Weights of a small encoder-decoder audio transcriber: decoder layers 6, decoder activation quick_gelu.
Rows from block 3 of the text decoder of a small encoder-decoder audio transcriber, named by matrix and row number. Rows with one number belong to one neuron. Each number is 500 + 50 x the weight over its row's rms, rounded and kept within 0 to 999. All counts start at 0. Numbers have three digits each. After the name is the row's rms in percent of the matrix's.
After each neuron's rows are labels from the 100 texts, of 14976, where the neuron reaches its highest value: "fires on" is the input token at the peak. Only what is clearly more common there than usual is listed. The data: short read English sentences (LibriTTS-R).
# fc1: MLP up (decoder.blocks.3.mlp.fc1.weight, 768x128), inputs 0-63
# fc2: MLP down (decoder.blocks.3.mlp.fc2.weight, 128x768, transposed), outputs 0-63

fc1.241 092:500468515574549534544499423520459500499423504576510592470509539566523503505567525408504381552480544508612512459563479511523508557441518508468498551488512400526439429513443458450531551641477430
fc2.241 097:504514506510587524529579564527596543512505383501557491366483561446568445495500475444416525604516417486525437471550491467571460482431402551513451517461455467420565538425536461472489502465503458
fires on: "e"

fc1.568 098:485441406501498519506531499471460510412586460523471510479443450535503505451489489458547521509577528481484492462477528420576413455460548461550548503485483398545527569432473454497489533512486420
fc2.568 100:465486532509588470569559583435540467498563528470453465630562567525521534512434481508405442539497442411484422515539487497468441554542434514533420513389525511478467534484513446454456496493487546
fires on: "d"; "m"; "s"; "r"

fc1.332 097:507526518589388580518363583499609464453596439529583554497470466545477424502428485578431537496532581493472519493469481497516535465509498527515523433431562526535491537447513386644481530529506434
fc2.332 103:555388500489549479504601569583460427507465520447489474530528435512527603504478468466466484429481495523473428529508463482497422493464539461503422571466501525504398447445568516424450513555509432
fires on: "a"; " "; "u"

fc1.518 100:560572514632476495542453491488537538452510555537494505582353463470478509543550526543423467470463466475492460411386401523375515495525520450539445429524540502469524580469563539544551470490467564
fc2.518 097:520439449416567494511452542464506429542518495443453549580485473430601536479562523455455475465443487457554552551570429557510475434477496523509469441484438566470556487602529596404491447499479525
fires on: "j"; "y"; "r"; "l"

fc1.592 100:456509470444551478569465434558490532536540434604456429507511481578580508521453486525409450448462503529465480436465562499553466416498522486531449555528567539561510415561563480525520524517482558
fc2.592 091:465485439495442591468397491457484574482480484441470526630542463534529533499407492529552536547512521616453518591496482568457569479433491563497496471549544516551555579537470414486604504384503466
fires on: "e"; "s"; "n"

fc1.126 102:417587438554403495478444489382541586531473404558419477511442502504477482500429457442426546439452457397530550508478532550596495518510513484464502587507496539482431507449553508553526497532501537
fc2.126 098:584509575514439548480487505475500526491587579501487515549527534429500433523484451496520435519497473500474389534560448646579570489505361452515557635543475505424517568541452563529542387487509563
fires on: "c"; "h"

fc1.80 099:637481508497519621501500497513519574468451441476488487555471479519522474558580383497479450523460533584449535389509527661415574447502536418501467407394434505530421529470518474483463447498528513
fc2.80 102:503471525545426504537559503449438496501542505588588483537623422538446574470456600512484477493499466481481433489495502422530579516501461476574539576490538475441590601423535486510601463514510500
fires on: "a"; "<end>"

fc1.216 106:488477529474477512624520508524497491494493550563411571530484508473446454594555422465504540543495430488491483571433627481471465515475513517568589411548598554430507486514490473429458547561421498
fc2.216 100:471485584446499509459508558588572531505464496512546486518443511514542546501609502475534451538528481519504523464500438583481454562498575515427478481440481547509512522502515455496525530476485411
fires on: "e"; "l"; "c"

fc1.208 097:515570476439476544478572500501592510439500404526489516487577535504427487455534433480469538485492400565420493432551581511424470453435519399424508439427467516504508519543544546491580480484421514
fc2.208 109:415488493532489474448550498471492527511499617460448512572480433526568450512486547586420386507563629519513373381455446467572542473509481493552538510482467467493606606501471567446470576448475534
fires on: "c"; "s"; "a"; "m"

fc1.497 095:474478452544434428573484431455415624433482519502424473518368549512498490489420532470487434512500529528515600541477526450519561546651456539515526429542530474412455436521549451526498518504486536
fc2.497 091:540456496440505465500583586534545531552429511474436485546492581479515445377568559470470446568574547474510513476532526561514457458451528546571541385509497490513532576482532511484495494546474523
fires on: "g"; "h"

fc1.429 110:523513485532414538529514523485483508413496512513505547529458526469443450579429565474609446503496450495520495484524545405486522459420454531510408481428502510422597464546575470532486533495480447
fc2.429 110:448603593508457476470469516473458497498488547582541592565500517429524489507461514476442564522510410434554450454566519423484479438535666501481506445475465565447441514447402481504513459569403594
fires on: "c"; "x"; "g"

fc1.70 103:480461529546473530498519454507512626409516484516510575494435406455477513463478465542478493459474427584488418483486589482483456503500562492489525502449449467392516553500430557495496384442484464
fc2.70 082:568558573522433505428588536468529550468524473541528477585513554531553525493476498478560474463569516443418421583409478445469552568493485493492594481538510506515532594475504496374414561447468483
fires on: "m"; "b"; "r"

fc1.88 095:363484555561436479645474482475483527453417483523548543503533495480600483490523476598467467457414497425516578500528493510519561557451494486510429507603432473586563448507537538471550525514567409
fc2.88 095:554441422454496455427391452488501537545638565487559433489465508488449500420545513488457551491522494491463519410431464468483501467549452555546507457537442546552482503444559472417447506556457497
fires on: "a"; "k"

fc1.58 100:446502522513564517603467535434474469492483488536499499471566479560531497458594653466586471459477501430505446426495482492449465433487460521556533474505546444513497492620499486468441616509543543
fc2.58 094:566544430448463430411508436527517565512553514494481446549528492515489515475530430470530454481448603587463418521421502435546516634586416465474518566546424506449494492462441612451424424485602507
fires on: "t"; "e"; "a"; "d"

fc1.336 099:506544545473465476454475382457512452516484567490497425503536448523426509450486563518522474593497510543487486515486476599546544574584494415532481495470384494441509423447428413460536526584538501
fc2.336 085:454456495546497547510490450496567453465565563496435549501461540480535511507463504442544547392428552565418503515491490524524426421482472513441409458532601483616509459572514520532511559497427489
fires on: "i"; "t"; "r"; "g"

fc1.547 106:487569461470496531561459561455596522600451515573470572481473534474486534528412544408521538492513479545444391512468538484547513520508590470522523490497470456550563522492556509542506504570516471
fc2.547 113:503455463421525501473572596533535489485400478580450554528539532474538441497514501472485460512558466540597511488541506441531523532406528465486421464520533490493505572546412561491490502447443521
fires on: "c"; "o"; "n"

fc1.184 093:428540506470461488550510600513548501480440476479501498400567494490558491480536543495401554493565515561467568427525450523464540396528451523523487517478541522655423485561459472512469515445515497
fc2.184 099:513498423506524540515449602538435470537553433423392473495484434473546451428474458540474585545558515431541543496518522444484466446551448510493556492568548431492525510528518572555512519480473525
fires on: "t"

fc1.133 095:513484479595456545473466509475582494493413537501533485534471475483575535504509545463604467533376446488384522418387482489456505523520486503588520485442514423568564485481435578481509489542542485
fc2.133 102:525588458450502450580477491491401458563474490525547491498555554445440504529533508421467486506494534518464451510532537439508651557487478464506540485529491524548515438504467597397523466538523535
fires on: "a"; "l"; "i"; "n"

fc1.368 112:573497440478490576587386476494585521416522536564487512474507454546494542511498495491516520401388429463508470460510542550560459569471494516537556486489533553375395428565484523502480454477467579
fc2.368 099:438549538516463435419379482478473532440461549502528584498473392393580408540540499502504510474490500440447500471488460590552524521557532458434514489414526443642567499505481511502587449549469532
fires on: "h"; "e"; "m"

fc1.467 109:471583450599475551513488531457582553467495453567495547513510529502513534524550461472502478476474408487422463451591475533439559479611511537503498448506429564536396575442487522530489470466536489
fc2.467 113:430478484441512465519496453556483449571382490550644489551455483476454398485551516515410447465498460510535539565545441484551512550476422466544539513541539402439532505518340581545466426570487571
fires on: "n"

fc1.6 097:434577392527474546409469482576564429491485415439493454445436516463450513461503497525532461542516440531517494466550566453552563411529494404417498530470553534468492389444570492511443568516564430
fc2.6 101:531488447514457532474472442411454563488448536542500493433376365447408533425415433526448491427563474502475599484500477404544479549476536472496432547513507523455536566496524502444512536596461485
fires on: "e"; "i"

fc1.16 092:409557441439468568566445488462554594424525460535444508392490469413495489529588475473519575505481514456495476394421523496641546496546464398510493428509512452460527516487523579521566485519428438
fc2.16 098:469466559549443505391499465531544473474440516531512467501574378464489565496453573511510533416592474536527429480464444421519525506441621420533524528514520507399558568502497526608419524463522461
fires on: "m"

fc1.239 110:492446525417390506541483596465605492425455507406489496499567551499446509541573497517468625419472511546518425502464486542520506483455501525490470516609516579484534533551420575470531466453546370
fc2.239 107:525499630430554550483498519538608488535545526564416536496585527485449510509486461520471493510540420412451492467485496437467589493480523618539490558548475425591446578500520458524470376479545507
fires on: "n"

fc1.551 099:401504486465595627484442540388529555572455469578535482406517514478511500501501534477444447476509546516442423449546485649490447503495532445482525511641505378576532541517461517452519452579529492
fc2.551 106:530551483423451549459488479442516426541439569423507472445524511552414515542447532408433478495463502607569453466463465440513489475481438535480537452461532583508535539497550526420463459489514562
fires on: "h"; "w"; "o"

fc1.713 094:494499521475411445429481553471535573483553477582458465483470576381463515569527426471509571567520519475530517448462469473406456524461479426500538458405488495563475532485507468559548481484458563
fc2.713 099:575468430464578440490541592576445421499467530529634570501498509454628580477536548544526463430469541521575564446541501510488526517483580534566512524477494431504484533512492503428399547557453462
fires on: "c"; "a"; "m"

fc1.189 095:525555445428493422514551505564557524512555512518529497398559700449461507480482587591512562532492422550524506508497520457604532451489474337540526445489520484481464517500575540497529436564443469
fc2.189 107:499544572539604517453433493564435452526547482504483522470427474501399488496487437619466459470621524549466490494538469501519454516471524510588507452481567522529453502637536609562519557426494486
fires on: "c"; "w"

fc1.57 099:483447574561447521516414551497447564408531519554468514472513544516512540575545425504431457480478464539430619466449498484463449554450477603465527539465539462561512459582516427441508609502516479
fc2.57 115:502577518498537475557479496583447519564481466470534516490427406485474516556513495495437540613546520596557399569454561463581486522361545493345442467502480553434432493515527545610524532509486469
fires on: "d"; "f"

fc1.139 099:491623526489452604458482436443516471514511534542513528496547471426529510561523568473520551476389502476430457570431591549496472501507435403446612501459547531433517551416513420495528505500456380
fc2.139 101:538461521516485467414482559520480543603471494439502467620437534502483477445463442535538521474487446558471543442521448398435523346457559512357458504489545476534347492499555490440486576534396454
fires on: "j"; "b"; "l"

fc1.491 097:520619498569441554480485411486511484527433532531546565568586528517505503532472542457473467504474421566441522499381578463599548489496489568487618482532542470509473551487490518464428481549444485
fc2.491 087:435531466423532493500491521507462514549529508431470550460481535477492382539515504531503550531616561420496544497614471536407447477474430529405519508549489480440498551635552481594571483505528530
fires on: "n"; "e"

fc1.34 103:503579550435504525556434596485484574437544449481480529458565565405442456509531461443537589498476578500502545490514446438421438513535506601498450535474488429368472452621495579558527424516580422
fc2.34 108:413477428511491464522579479506368414464426452503493556588577584415496595442548516485475410499497396444497475538581483459503566487520456327550523480570481434570513521510505416490460558519483569
fires on: "a"; "d"; "i"

fc1.566 100:455558505512480472500490487527446515493570513523483459518528664506533469499446474461411467521494451518436536459435567409555495491530516520390498536541477516531483494549454451511540441417540431
fc2.566 097:542514593499509580471451461481458454479486475511545568543492507434479560576521483517559421476576550465378419581511388518511601532485545639485518549491590516473535474542550483548508504522383524
fires on: "l"; "u"; "p"

fc1.240 105:443483448538536609420515495431546527517513414494383455423574529623483458491463549606560458519542485463455522544473492540542484437444488546506596509528537438447485609480515478518511618529526513
fc2.240 104:413614442462497515511544548562494536505589492466488542565494507531562414476534437521540501467463468413518569529501468501507495501545414488505462458614534521478489419505582487410601537400669474
fires on: "t"; "d"; "s"; "u"

fc1.242 101:579418521569558518628560584370511556544510428514539547547487435514405588458512574538447582435439486523487498454498603586424549478513490500472431507439542452455463477560476465490516411458481519
fc2.242 105:453536488468534463404522463426516477504605476495524508461511477506451546575491534540509525437435414482573485527522415486527581559533507454510457614455437417599450522540426509505533518470464494
fires on: "n"; "y"; "f"

fc1.20 098:530427610437498541495497471514465582440472371479497357518609562542531639560478490543464530470519519507469521547458612457484446506543472535452446563430591457494435518443509496576556463439455506
fc2.20 088:444371420671511408461416497469497545464473583564489453475501518463530566502471468438534546497510407521414476579578486535462541479562513554475559451425484453487538491547439479441438496554422514
fires on: "b"; "s"

fc1.234 107:395520462565475573547425414461467482474443499495511526470560462492405554486425502425536585439470468480644472462420561535463559452422486478488519472507430395504425520488507354508471562505520510
fc2.234 090:510454582482556528406558401454511520516500543428490507440515562493452482570504550506553482571455512565400459491588434484356487546521437513512417503457574526462577494485573556544508531428470468
fires on: "t"; "r"; "s"; "h"

fc1.93 106:417470438524457597454468447548471560399517520453571484480530408511476516510528520519444476546440485529475584429486540504480514566567485491514488412445444523395473572516451432465621550535515461
fc2.93 106:391468417491451497496502498655478489509470523475514419525469558486624566460442598558549514555476457517420532537548579490472488440499486518479480541501461510550553489430479567537468604500460451
fires on: "t"; "g"; "r"; "d"

fc1.370 096:509506443452550598504466521524469504513453512476534510576474448572609468425518508436520533509354484490489447528474518516451469512465519451573497445436509489449420554556463369483542491549509500
fc2.370 094:524409449579480550592344521456555487460510501420522493518523458485531499516509478599512484573562491545472498478414491432547432528553532539502520600529499448473537512439557527494510509616519571
fires on: "y"; "o"

fc1.228 106:407538580555536433469486489575518446469479467487500478455473531579429458587537502497481440499466441551485455503480541498339497608439467527513477533500520524505615485450553555612457581519410459
fc2.228 101:466494379532497526587508521548526533472508548516433549481452492552518605508486491543499513475497532478451527466496510630536560451484461387498476580499525500432523515426439532493458493571570495
fires on: "i"; "o"

fc1.514 104:592497464576516478499450483420535488532484483482549411554479550465546437443535444447532444555440467483488450438437562489514511515458488481459557501486524468510593435486473406532540561405533540
fc2.514 089:576569405439466514516420502448435573509547479484569597493519534474547572535426467443577438493504606419517455531544413466549564543516521492444586504572488498476679612527460487472528546485518495
fires on: "e"

fc1.39 107:476598497474466462489485594533465501464498464518493440347456517439457522451504446406482485546500587496625527402550412532547453497507574506507472491372519585385475487610487512492513498468536540
fc2.39 111:417450410431602550487452473491386382492464500469571512491465532478470514572521515534525493521472522474486462511574528546471551485481435536467595498549524510491502509533518399403458555531521502
fires on: "g"; "o"; "c"

fc1.187 105:401495452582501547544630480541531499480562509468523485485472593448495482590508586443599509485498426553484531549597493467535501458586462530473403511462475538450400502531484540477551413475523420
fc2.187 102:527476521443555561493479458431457437532560498594506449484498554484457547555554589453545514598599474471495515532449354495506518425539585539587427536486447555537525585496513530490475453511468584
fires on: "l"

fc1.544 099:495489588496437549510446540455487639500522528498465464447489526474494492472443532503503498510527507597409588416540502525518512566489552549527464413471561524435525548493544477531511504447424467
fc2.544 080:562552615564429525484452535454496431394487471499525490489581503561543519434517570508509555454520493472418435548482523439495367470560496539527574437447569504458483496582490495406581463487503529
fires on: "b"

fc1.381 098:503558521531452507577470509491475572458545392574494448457595463500496421509438483501428572528470512526483505461450453421562489453500413455477559521402499449457508484466527590514443559536515468
fc2.381 090:529570527486561582506573506546564503562436537446521585633428561458529528477588501511452502482524486427514363467453513479591460534400507544464547537520507494453541503520503585440396489495533607
fires on: "s"

fc1.217 088:511429479443430496380502555446582475395472415485537489560595529485565507526460465446519498508494410577490524419497548554492491539522449531513449453502454496504519354481496464454485515514501493
fc2.217 095:457413558515476426515467476483511403525550493466497467540448498537543399491534433525494482486552496413487493483477490442545465530504608539510439468552604450494520507436427495499471575440595462
fires on: "l"; "e"; "i"

fc1.545 095:449505451493537446570506579520535524502519511549497425449563542567512542556418631476458501489570482480513534571529397475520563412465492524514588470455501522507499425554546464520454508480556409
fc2.545 104:495487511549485425496504570530481571540592417539519417456498411500497639510551539482560525583545497468572578484434458398561485480519495509563495396454531526449518454445511504575536447465532529
fires on: "d"; "t"; "u"; "r"

fc1.372 109:562498508520450523428521473404484475495476492420416531480526483516508490443528540539497370502416570514476425587557518489447565474499501554511422495448373460447522470446428485445514496487509449
fc2.372 120:471612516452482500438495517451494565565533557464435525512521565531477491422494531568440363552482540473558447519442467497560509481516538442536482550466433483489505522475569558499531581540503557
fires on: "o"

fc1.339 103:551474474589589444543436509381525498513439623539432560423558532432525430521496489579574533558493502554496526515530469524469445422509482496501538468458532518387539442449510490490552536482497494
fc2.339 108:538509524481561492523585450507450507469461441406550531535494581479489458467541520422528436474528433592450459433449472513472520462522611495481486459478388480493419537521524570423506472505488530
fires on: "n"

fc1.399 104:444493411542495574475488484460506521451524478486482447481447451567525494439545479440462481515511486522484434461546430578498466442491422401538562516429583518491440509533569544485540482487568446
fc2.399 106:421477499508471575530530507525591550568475498498449440494489479393482577565489568430421482552551565507510527554520530424457467523512536628509555424428506510469544528545475444412577510572513470
fires on: "h"; "x"; "l"

fc1.761 104:484525598615532473473489459500579492585516522525492511552484472497566491455561500518603443403475471466429579419441591466492559561455455472549482423528446479502491483461454517505466561504506523
fc2.761 095:539532371499499467503474532527483491551508524503508484558594593526498472604519537407494455503497561471441432524445576449565606581570447468508524575570548504505527527485403517540503416524552581
fires on: "n"

fc1.190 104:525450516530500552549481542469463498444418478574510547483432491512502499471514478558540424441481481506472567476433494463429552520481496467548454459509584455484564442496539457520496496400589454
fc2.190 108:525526503476529486446520468469502455455456480493504467512474510594549478489489479546453539537458492491464442597503461532443484568539500412350463474463458507501442577479534512405489528545496640
fires on: "y"; "g"

fc1.521 114:439521548514479482520369454504573480350442480447506534483465580534505490503528535524567443546413519543521487478518519489528537563523504469455609480448475437432506430466486507678446528483426542
fc2.521 104:453584459518455380503481428538504526470509459490556527537453455574466500568525586459498445484482514542541432561456511501490517526580561402449578508464478462488577481437446441618564396517501499
fires on: "o"; "q"

fc1.401 107:427556475522443511554481492648523445595525507463467540470492446520596484438493522570511658417475419587497448519491481655541446524508515490462532508487571482530522569447379485576511452555580420
fc2.401 101:569523527491521473519506584476550524562535556506420504525626530449451439509504512430531462552546525481519516494405529446524500450522379576563453492565477446488489445499604527500515518504485510
fires on: "o"; "h"; "y"; "r"

fc1.53 104:473538482500613499568453486429443524434541318523470533396496403574493488482466534563513437548477512533524516457446453476537480386412550463557451529435514521424454512570504479497470524465599491
fc2.53 094:486437508495403475565476515520566389482533427435595448540529484528519579443512502567461503461476534485465497486546574447562508546496427454534395481465499426529428524622444439494493439571499550
fires on: "d"; "e"; "n"

fc1.29 107:477506567429465497470450545431503567442477427405436527438475527594435461456442502617497574455490545560474606541465426465535540457465462423462527472430424419457451436479545555599402490546585510
fc2.29 104:454540553502424433575626567430482487453521423543563493490551469462402477576466529426465552564535558413494454533524475536528504512440531524503456545518526502417581482498431469523487472494445569
fires on: "t"

fc1.729 108:526523503608488540463521515472475530451445617544430518471529588492431465518596513555485472520427565522475460434493473520572495475482549429457486455559540448489479551592479517447554496472464473
fc2.729 100:451493383487512543514565443534400456503389477502481416532463484475509394503508493431529483449544486629533498415424459429516472508524425474566493534513508456512539528472538590406509526539489536
fires on: "m"; "o"; "i"; "c"

fc1.82 098:462569439530437525549541521424485511365533480439508467515551506500463489543549476554498506473478540533516486483593533550455525581523502480480537517478540599431360509515536551531540498474472537
fc2.82 097:565517462456531477446437555452461473477470531496576457413485397491471508502474534381557514490538503456494463487439530526515498531585577566513603565544493474497529505488477460497498499476484531
fires on: "r"; "o"

fc1.489 106:469523446449556489497478482466558495482463552510471514499526452533393522495440524446449415406461589457490440505512529619467537492483499551479549567562592484577528546627484474557500512538540420
fc2.489 114:487535490485586486517543496607530467555556476469578423469535522510443486547565570528547390544553491551567511470497560496585437416455512506534485394506497430451547468502585490549506549507456464
fires on: "r"; "o"

fc1.214 089:467361542515432506583505490472490485589482416518521575411534557472485433613483572508584533499473518514516501425449549447407530565495506490596462507455533496517433485467485480495511487471489495
fc2.214 090:496488513416410528394526478514460553536496595431498462548561450464503499472481495458484488448482514476585546557462483505486380516543546526479454514480532509551494550541525619449587537558512453
fires on: "w"; "h"; "n"; "f"

fc1.105 097:462477560579504551534541513444425412560525456438487531513527506552412458475575563432524475546513510498568453524384464501594526627491494563523537475599514490422553544486479408578552547508574456
fc2.105 092:473476464379476590458506507449544526427553603633549517509524478477488424566453473509479457492446504469374561471495578505470574446494498455539477464486572494538519448480499588533438490495515476
fires on: "o"; "u"

fc1.737 098:506459442485565578507495437437492567572541508465513451505514455606460545473489479409473499440542475536552513501474597564496519461508467555516410516566520490484463505426384466531497561583445396
fc2.737 112:529525537474522451474565562519437518518537513490487441506465423500489534574475509526471459473534488545610581442552464574569446414463486463493525493558423547489498468543492523494504508457528568
fires on: "o"; "e"; "a"

fc1.72 105:459572545515531484514452563487527494376493444494457551494585534535491475431546508504468476485572567431525449414514422558525495405551490501595429539492488330529485550445490490484551509487520488
fc2.72 093:453558530466558442557535496534499408524508458439472545554502451502542446431493516545471453449478386517577500495518447497465457545430500617499474562502450467517517486440510392517496447553539428
fires on: "o"; "m"

fc1.219 105:539432480556489525496479537447588545542396501484496459550491535488442496570483538486588501506540474556528496467542557567493502477559572486556460466489561574477471435451640461481557471510515553
fc2.219 107:533509568466514556442477501455498460533516491581472457521524529482442429556570489445431512563569429371448482540583526468483486372542437528485469461484631526457527556477506498476509549594482509
fires on: "w"; "m"; "x"

fc1.61 096:500508432484494445497382524587475454503483514473486363488517543549452475497487536462508582536418552521529535573491567509443518400469508561430415413527530495516487516563522474475458497493501420
fc2.61 089:515575465511442494491515495463520593505504632531420552442551469514441458525473470472544518578447565465476490550436469507493537541485482493480593581546387532572507451453521499432480488465599504
fires on: "s"; "t"; "g"; "c"

fc1.100 100:464494480515480500434576514485565441552546558438521482508430517467554517525464542500467585566518520550512500598462374495522544495496510511519530486458564536601556524601534438514529472552471475
fc2.100 104:594482588527497422566515509504469513480576500572449445437448543547414510436573483453527589523468466574495567464510582521473450496537472594486431530430526495437520509543484481474529534402590485
fires on: "t"; "l"; "p"; "r"

fc1.557 108:631524491493564614533556554548465430485465488499616473459488514495498487482517551505462492486536482452468513490466447507444440488525587440508442414469468554554432499593462375561564486440426550
fc2.557 105:506517542516528509557460487507500485515531525500526585444583606565526545517436509407474641490435510525501493495530452584542415446616553519488527517577494522443493442483436565529474478457434555
fires on: "l"; "a"; "v"; "r"

fc1.482 104:452573454520465445510413503440533533434481555480517484416402558555501451476443499429470525493424472507464430519505443560544521545568519513559467453540424529495487518456384608434564521461544498
fc2.482 106:537519527468543537512521530503561496493559471502548559476491555465515491521475594519529431528547450417439485427438496490570477453464464426415546542448562466522516545504612487637540485458516442
fires on: "o"; "a"; "h"; "m"

fc1.710 101:417601521506517551516527517490427419492380543524396519468509468524451515469563463527543440520506437505560461558491483525514437524522443452435505567452532451526406487477547560495570504534427456
fc2.710 099:535477520483519532517504472543496542596522425457514470491522499495416511522410479571529485499565531529550511481563431499482435469463505544587438482575414468426497548389542495513538529459406451
fires on: "h"; "e"; "y"

fc1.650 093:468465509477546558486482615578487515474536429460481480501559474562552449548567549573508427496525528549452570491513404534500437489561439487422499526533480481577458412501434525511439566542550492
fc2.650 079:509466486424555451454538500459473467462575528514462545569429544533585524529465441464531491425508557482547551473410614531512527411515553470565486539543521521473521478478527481605519507533487481
fires on: " "; "i"

fc1.591 106:510560453423507605486586480547522519442471448496483536509465514448528488569473503467433535490432477596509541538487447460478568458535539489526435552452471523418498586505509430500542489583470402
fc2.591 108:446450628540510487491562548462442475539576536482428481540585536547423557524453506486485405524553504641513474475437441503558476443519531480530355437516511512468420508507472547460509550519459468
fires on: "a"; "h"

fc1.365 104:540512477526492559558456569378520518538531467495552554512561501498520460491457490517497459460435483454481589435518554448397474537533503520472543414515483430484511419423524535476457466431513443
fc2.365 106:458494403491484508569584466550496547491560477434450508422566481481520563470453539495546501527590473575511464552528527421548460520549480463420459556560500534500335509516473490430531517625443470
fires on: "l"; "a"; "t"

fc1.35 105:543477557489351474439482521576500487489598460496613482415538462544504521540501515457472465531449538524525436538448475502535537427481601548520566409511522503503535532483491485480471515503477421
fc2.35 087:531568506523528492627485495506506518391528491492450535538527571445482416605555493430512580451505486461506456449423472544469527589472383480479477526522409449437474491543527536521455444549574558
fires on: "a"

fc1.436 098:469428449526541622556525562509475548541510503561481476499475559540487507414418577525546399526368501546543324545509514504479520494536476516445496504592585500577546517453545527530396436529505469
fc2.436 096:473483610554415451456372502541530525465621511425553535479535505485519496493490494485437501473529555519455600461449601484543510505573520559473391426475493591521464432492550510381527540454515527
fires on: "r"; "a"; "h"; "b"

fc1.117 102:472557572492543518581557519468467508519542400588507447506537447493467494431478460539433529427532468476426383435545506496515427413478507583544519462515489579466547430473483589451494423460463419
fc2.117 097:480553441552464388506449503475564436547406535395529482479372493480365506491506405579490509580546551577539485473513582509453525480509494471516486576476470448610459448453492443448500567614477484
fires on: "r"; "d"; "i"

fc1.346 100:444478459581504466459461518489502543542523461414559494521532407540432405511527607614463460604468498499585579457485459470461450520519500506507435505476453500419453515461441485490505587512572445
fc2.346 090:449535411460470538486495597512583397474478530537543506527547484470449561511475476444460601535412519515471502508490583451514636540430420415459391369566488493534570457513573543494550460447458577
fires on: "y"; "d"; "t"

fc1.721 111:532513482488446495557443500348548548459466523544515546612580484605571497552528457398459421531399457492480538474527567465459429579532515459509503496518490474575449449496521553476465487533541462
fc2.721 134:533564527476505515527507450480465449478411467552546487449567510518556458375512543508488487504480507473595534382504477507498516524525441557603517454482462501495440467512441489491454531623524545
fires on: " "

fc1.674 094:417534576494553416586527543485490515511461501541487495432527508520357591509574485468393555456489492436533464443538450480564462427527444418535391572420469526637446524499516438563581477502510488
fc2.674 089:429571494482480687413456458473485536512435508478427458509510510557594450523461496503557569477511532538456437478507496504609460505486516540547455580462425475575494475463463499507463484442401485
fires on: "y"

fc1.695 096:464570407535508556455526480525623519395454519521453489549504461465552450470427437443411494529447513520528447467449559470463475551420409430537545521569524534551506553576509452553471449488487478
fc2.695 103:490538466484597472514549523482474461444528517480526497438479483469427605418539622494525624539469483558451443471447502462477457435453554524507523479513562530475549408518485493579409540459442525
fires on: "r"; "y"; "c"; "l"