config = dict(
    model='encoder-decoder audio transcriber',
    dataset='short read English sentences (LibriTTS-R)',
    train_examples=26041,
    gain_aug_db=10,
    time_shift_ms=100,
    n_mels=64,
    hop_length=160,
    input='mfcc',
    spec_augment=False,
    win_length=512,
    tokenizer='char',
    vocab_size=32,
    encoder_arch='crnn',
    encoder_norm='batchnorm',
    encoder_activation='gelu',
    encoder_depths=[1, 1, 1],
    encoder_kernel_size=5,
    encoder_stem='single',
    encoder_widths=[96, 96, 96],
    encoder_rnn_width=256,
    encoder_rnn='lstm',
    encoder_bidirectional=True,
    encoder_rnn_residual=False,
    encoder_rnn_layers=5,
    fusion='cross_attention',
    decoder_width=128,
    decoder_layers=6,
    decoder_norm='layernorm',
    decoder_norm_position='pre',
    decoder_activation='quick_gelu',
    decoder_mlp_ratio=6,
    decoder_head_dim=64,
    decoder_fused_qkv=True,
    decoder_bias='all',
    decoder_qk_norm=False,
    decoder_parallel_block=False,
    decoder_inner_norm=False,
    decoder_drop_path=0.05,
    decoder_positions='learned',
    decoder_cross_attention_every=1,
    decoder_tie_embeddings=True,
    residual_init='zero_last',
    optimizer='soap',
    beta2=0.95,
    lr=0.0044,
    beta1=0.95,
    shampoo_beta=0.95,
    eps=1e-08,
    precondition_frequency=20,
    max_precond_dim=1024,
    one_sided=True,
    adamw_lr_other_params=0.00079,
    steps=3400,
    batch_size=64,
    epochs=8.4,
    lr_schedule='cosine',
    final_lr_fraction=0.1,
    warmup_steps=340,
    weight_decay=0.1,
    adamw_weight_decay_other_params=0,
)
Rows from block 2 of the audio encoder of a small encoder-decoder audio transcriber, named by matrix and row number. Each number is 200 + 30 x the weight over its row's rms, rounded and kept within 0 to 999. All counts start at 0. After the name is the row's rms in percent of the matrix's.
After each channel's rows are labels from the 100 clips, of 14976, where the channel reaches its highest value: "top examples" is what is common among them. Only what is clearly more common there than usual is listed. The data: short read English sentences (LibriTTS-R).
# conv: width-5 conv (encoder.blocks.2.conv.weight, 96x96x5, each kernel summed), inputs 0-95

conv.42,078,192,189,182,214,196,263,238,186,184,270,186,208,200,154,222,241,248,212,192,133,221,177,230,182,221,189,212,214,202,229,206,194,213,240,215,213,223,197,236,274,196,184,212,194,188,207,256,225,187,221,193,176,198,232,206,243,234,252,170,194,178,172,186,183,186,222,252,252,235,241,213,163,197,175,261,210,159,234,164,242,232,163,156,198,166,194,203,185,164,203,236,268,222,190,216,211
top examples: voice: female

conv.74,096,173,197,234,254,208,215,162,187,201,212,184,152,208,193,221,160,224,212,202,229,140,163,182,172,249,214,177,166,201,156,191,165,188,195,192,211,182,146,137,165,182,174,191,206,231,158,206,216,187,228,212,194,129,254,259,187,225,186,235,217,217,196,219,199,156,200,193,165,173,125,217,155,198,227,214,200,186,199,145,229,209,197,148,204,169,159,164,241,180,183,227,145,224,204,220,185
top examples: voice: female

conv.68,102,228,265,228,204,202,166,161,207,171,188,138,215,137,177,215,216,181,201,178,277,172,175,220,160,209,217,231,173,200,224,246,172,169,209,217,234,234,187,219,175,206,202,202,245,162,125,201,162,167,179,197,163,166,253,236,170,166,208,254,242,158,181,207,222,178,172,194,196,177,185,195,176,199,212,223,189,202,214,215,202,211,155,177,185,177,154,154,245,180,201,185,176,241,205,220,155
top examples: the word "to"

conv.15,119,220,208,249,210,231,112,185,192,192,214,233,198,184,210,243,179,177,186,202,225,167,152,219,172,217,197,201,177,161,184,207,167,180,247,225,213,216,210,195,176,209,232,176,197,173,131,167,191,162,250,186,220,132,274,208,200,208,125,183,160,210,168,220,195,172,245,166,202,207,161,211,166,177,184,166,205,205,182,188,186,161,213,199,184,156,184,188,214,217,223,209,145,255,156,170,182
top examples: voice: female

conv.41,115,244,175,185,160,190,230,211,221,174,173,221,139,192,203,199,176,231,190,217,188,224,203,170,168,193,172,191,201,171,157,206,190,185,206,229,190,137,216,179,241,143,221,214,173,174,230,232,213,201,171,246,204,190,204,185,212,221,251,171,203,306,192,229,139,219,169,202,246,230,201,189,201,163,153,205,176,182,194,238,221,191,212,216,181,257,218,197,171,133,214,227,239,195,231,263,221
top examples: voice: female

conv.19,107,207,246,212,200,257,217,237,209,230,238,189,193,197,205,212,204,206,192,190,214,227,178,206,250,247,247,212,221,202,208,154,228,204,201,211,226,190,248,207,180,209,160,259,227,311,264,213,198,273,193,182,216,248,194,215,240,222,231,229,233,208,179,200,198,228,234,223,158,197,213,197,233,216,257,221,186,216,173,245,243,206,197,193,256,202,247,211,225,194,220,179,203,232,229,201,176
top examples: voice: female

conv.58,120,199,157,225,121,194,215,186,151,189,209,240,162,247,220,182,179,192,184,175,131,218,205,188,166,196,221,226,249,205,190,244,231,231,194,220,179,164,153,208,185,156,201,171,173,148,166,202,226,214,249,198,249,165,195,190,205,231,189,150,168,224,198,195,188,166,240,223,213,207,223,215,195,196,135,225,220,161,198,169,199,205,230,208,165,263,211,233,199,249,238,198,215,267,186,210,178
top examples: voice: female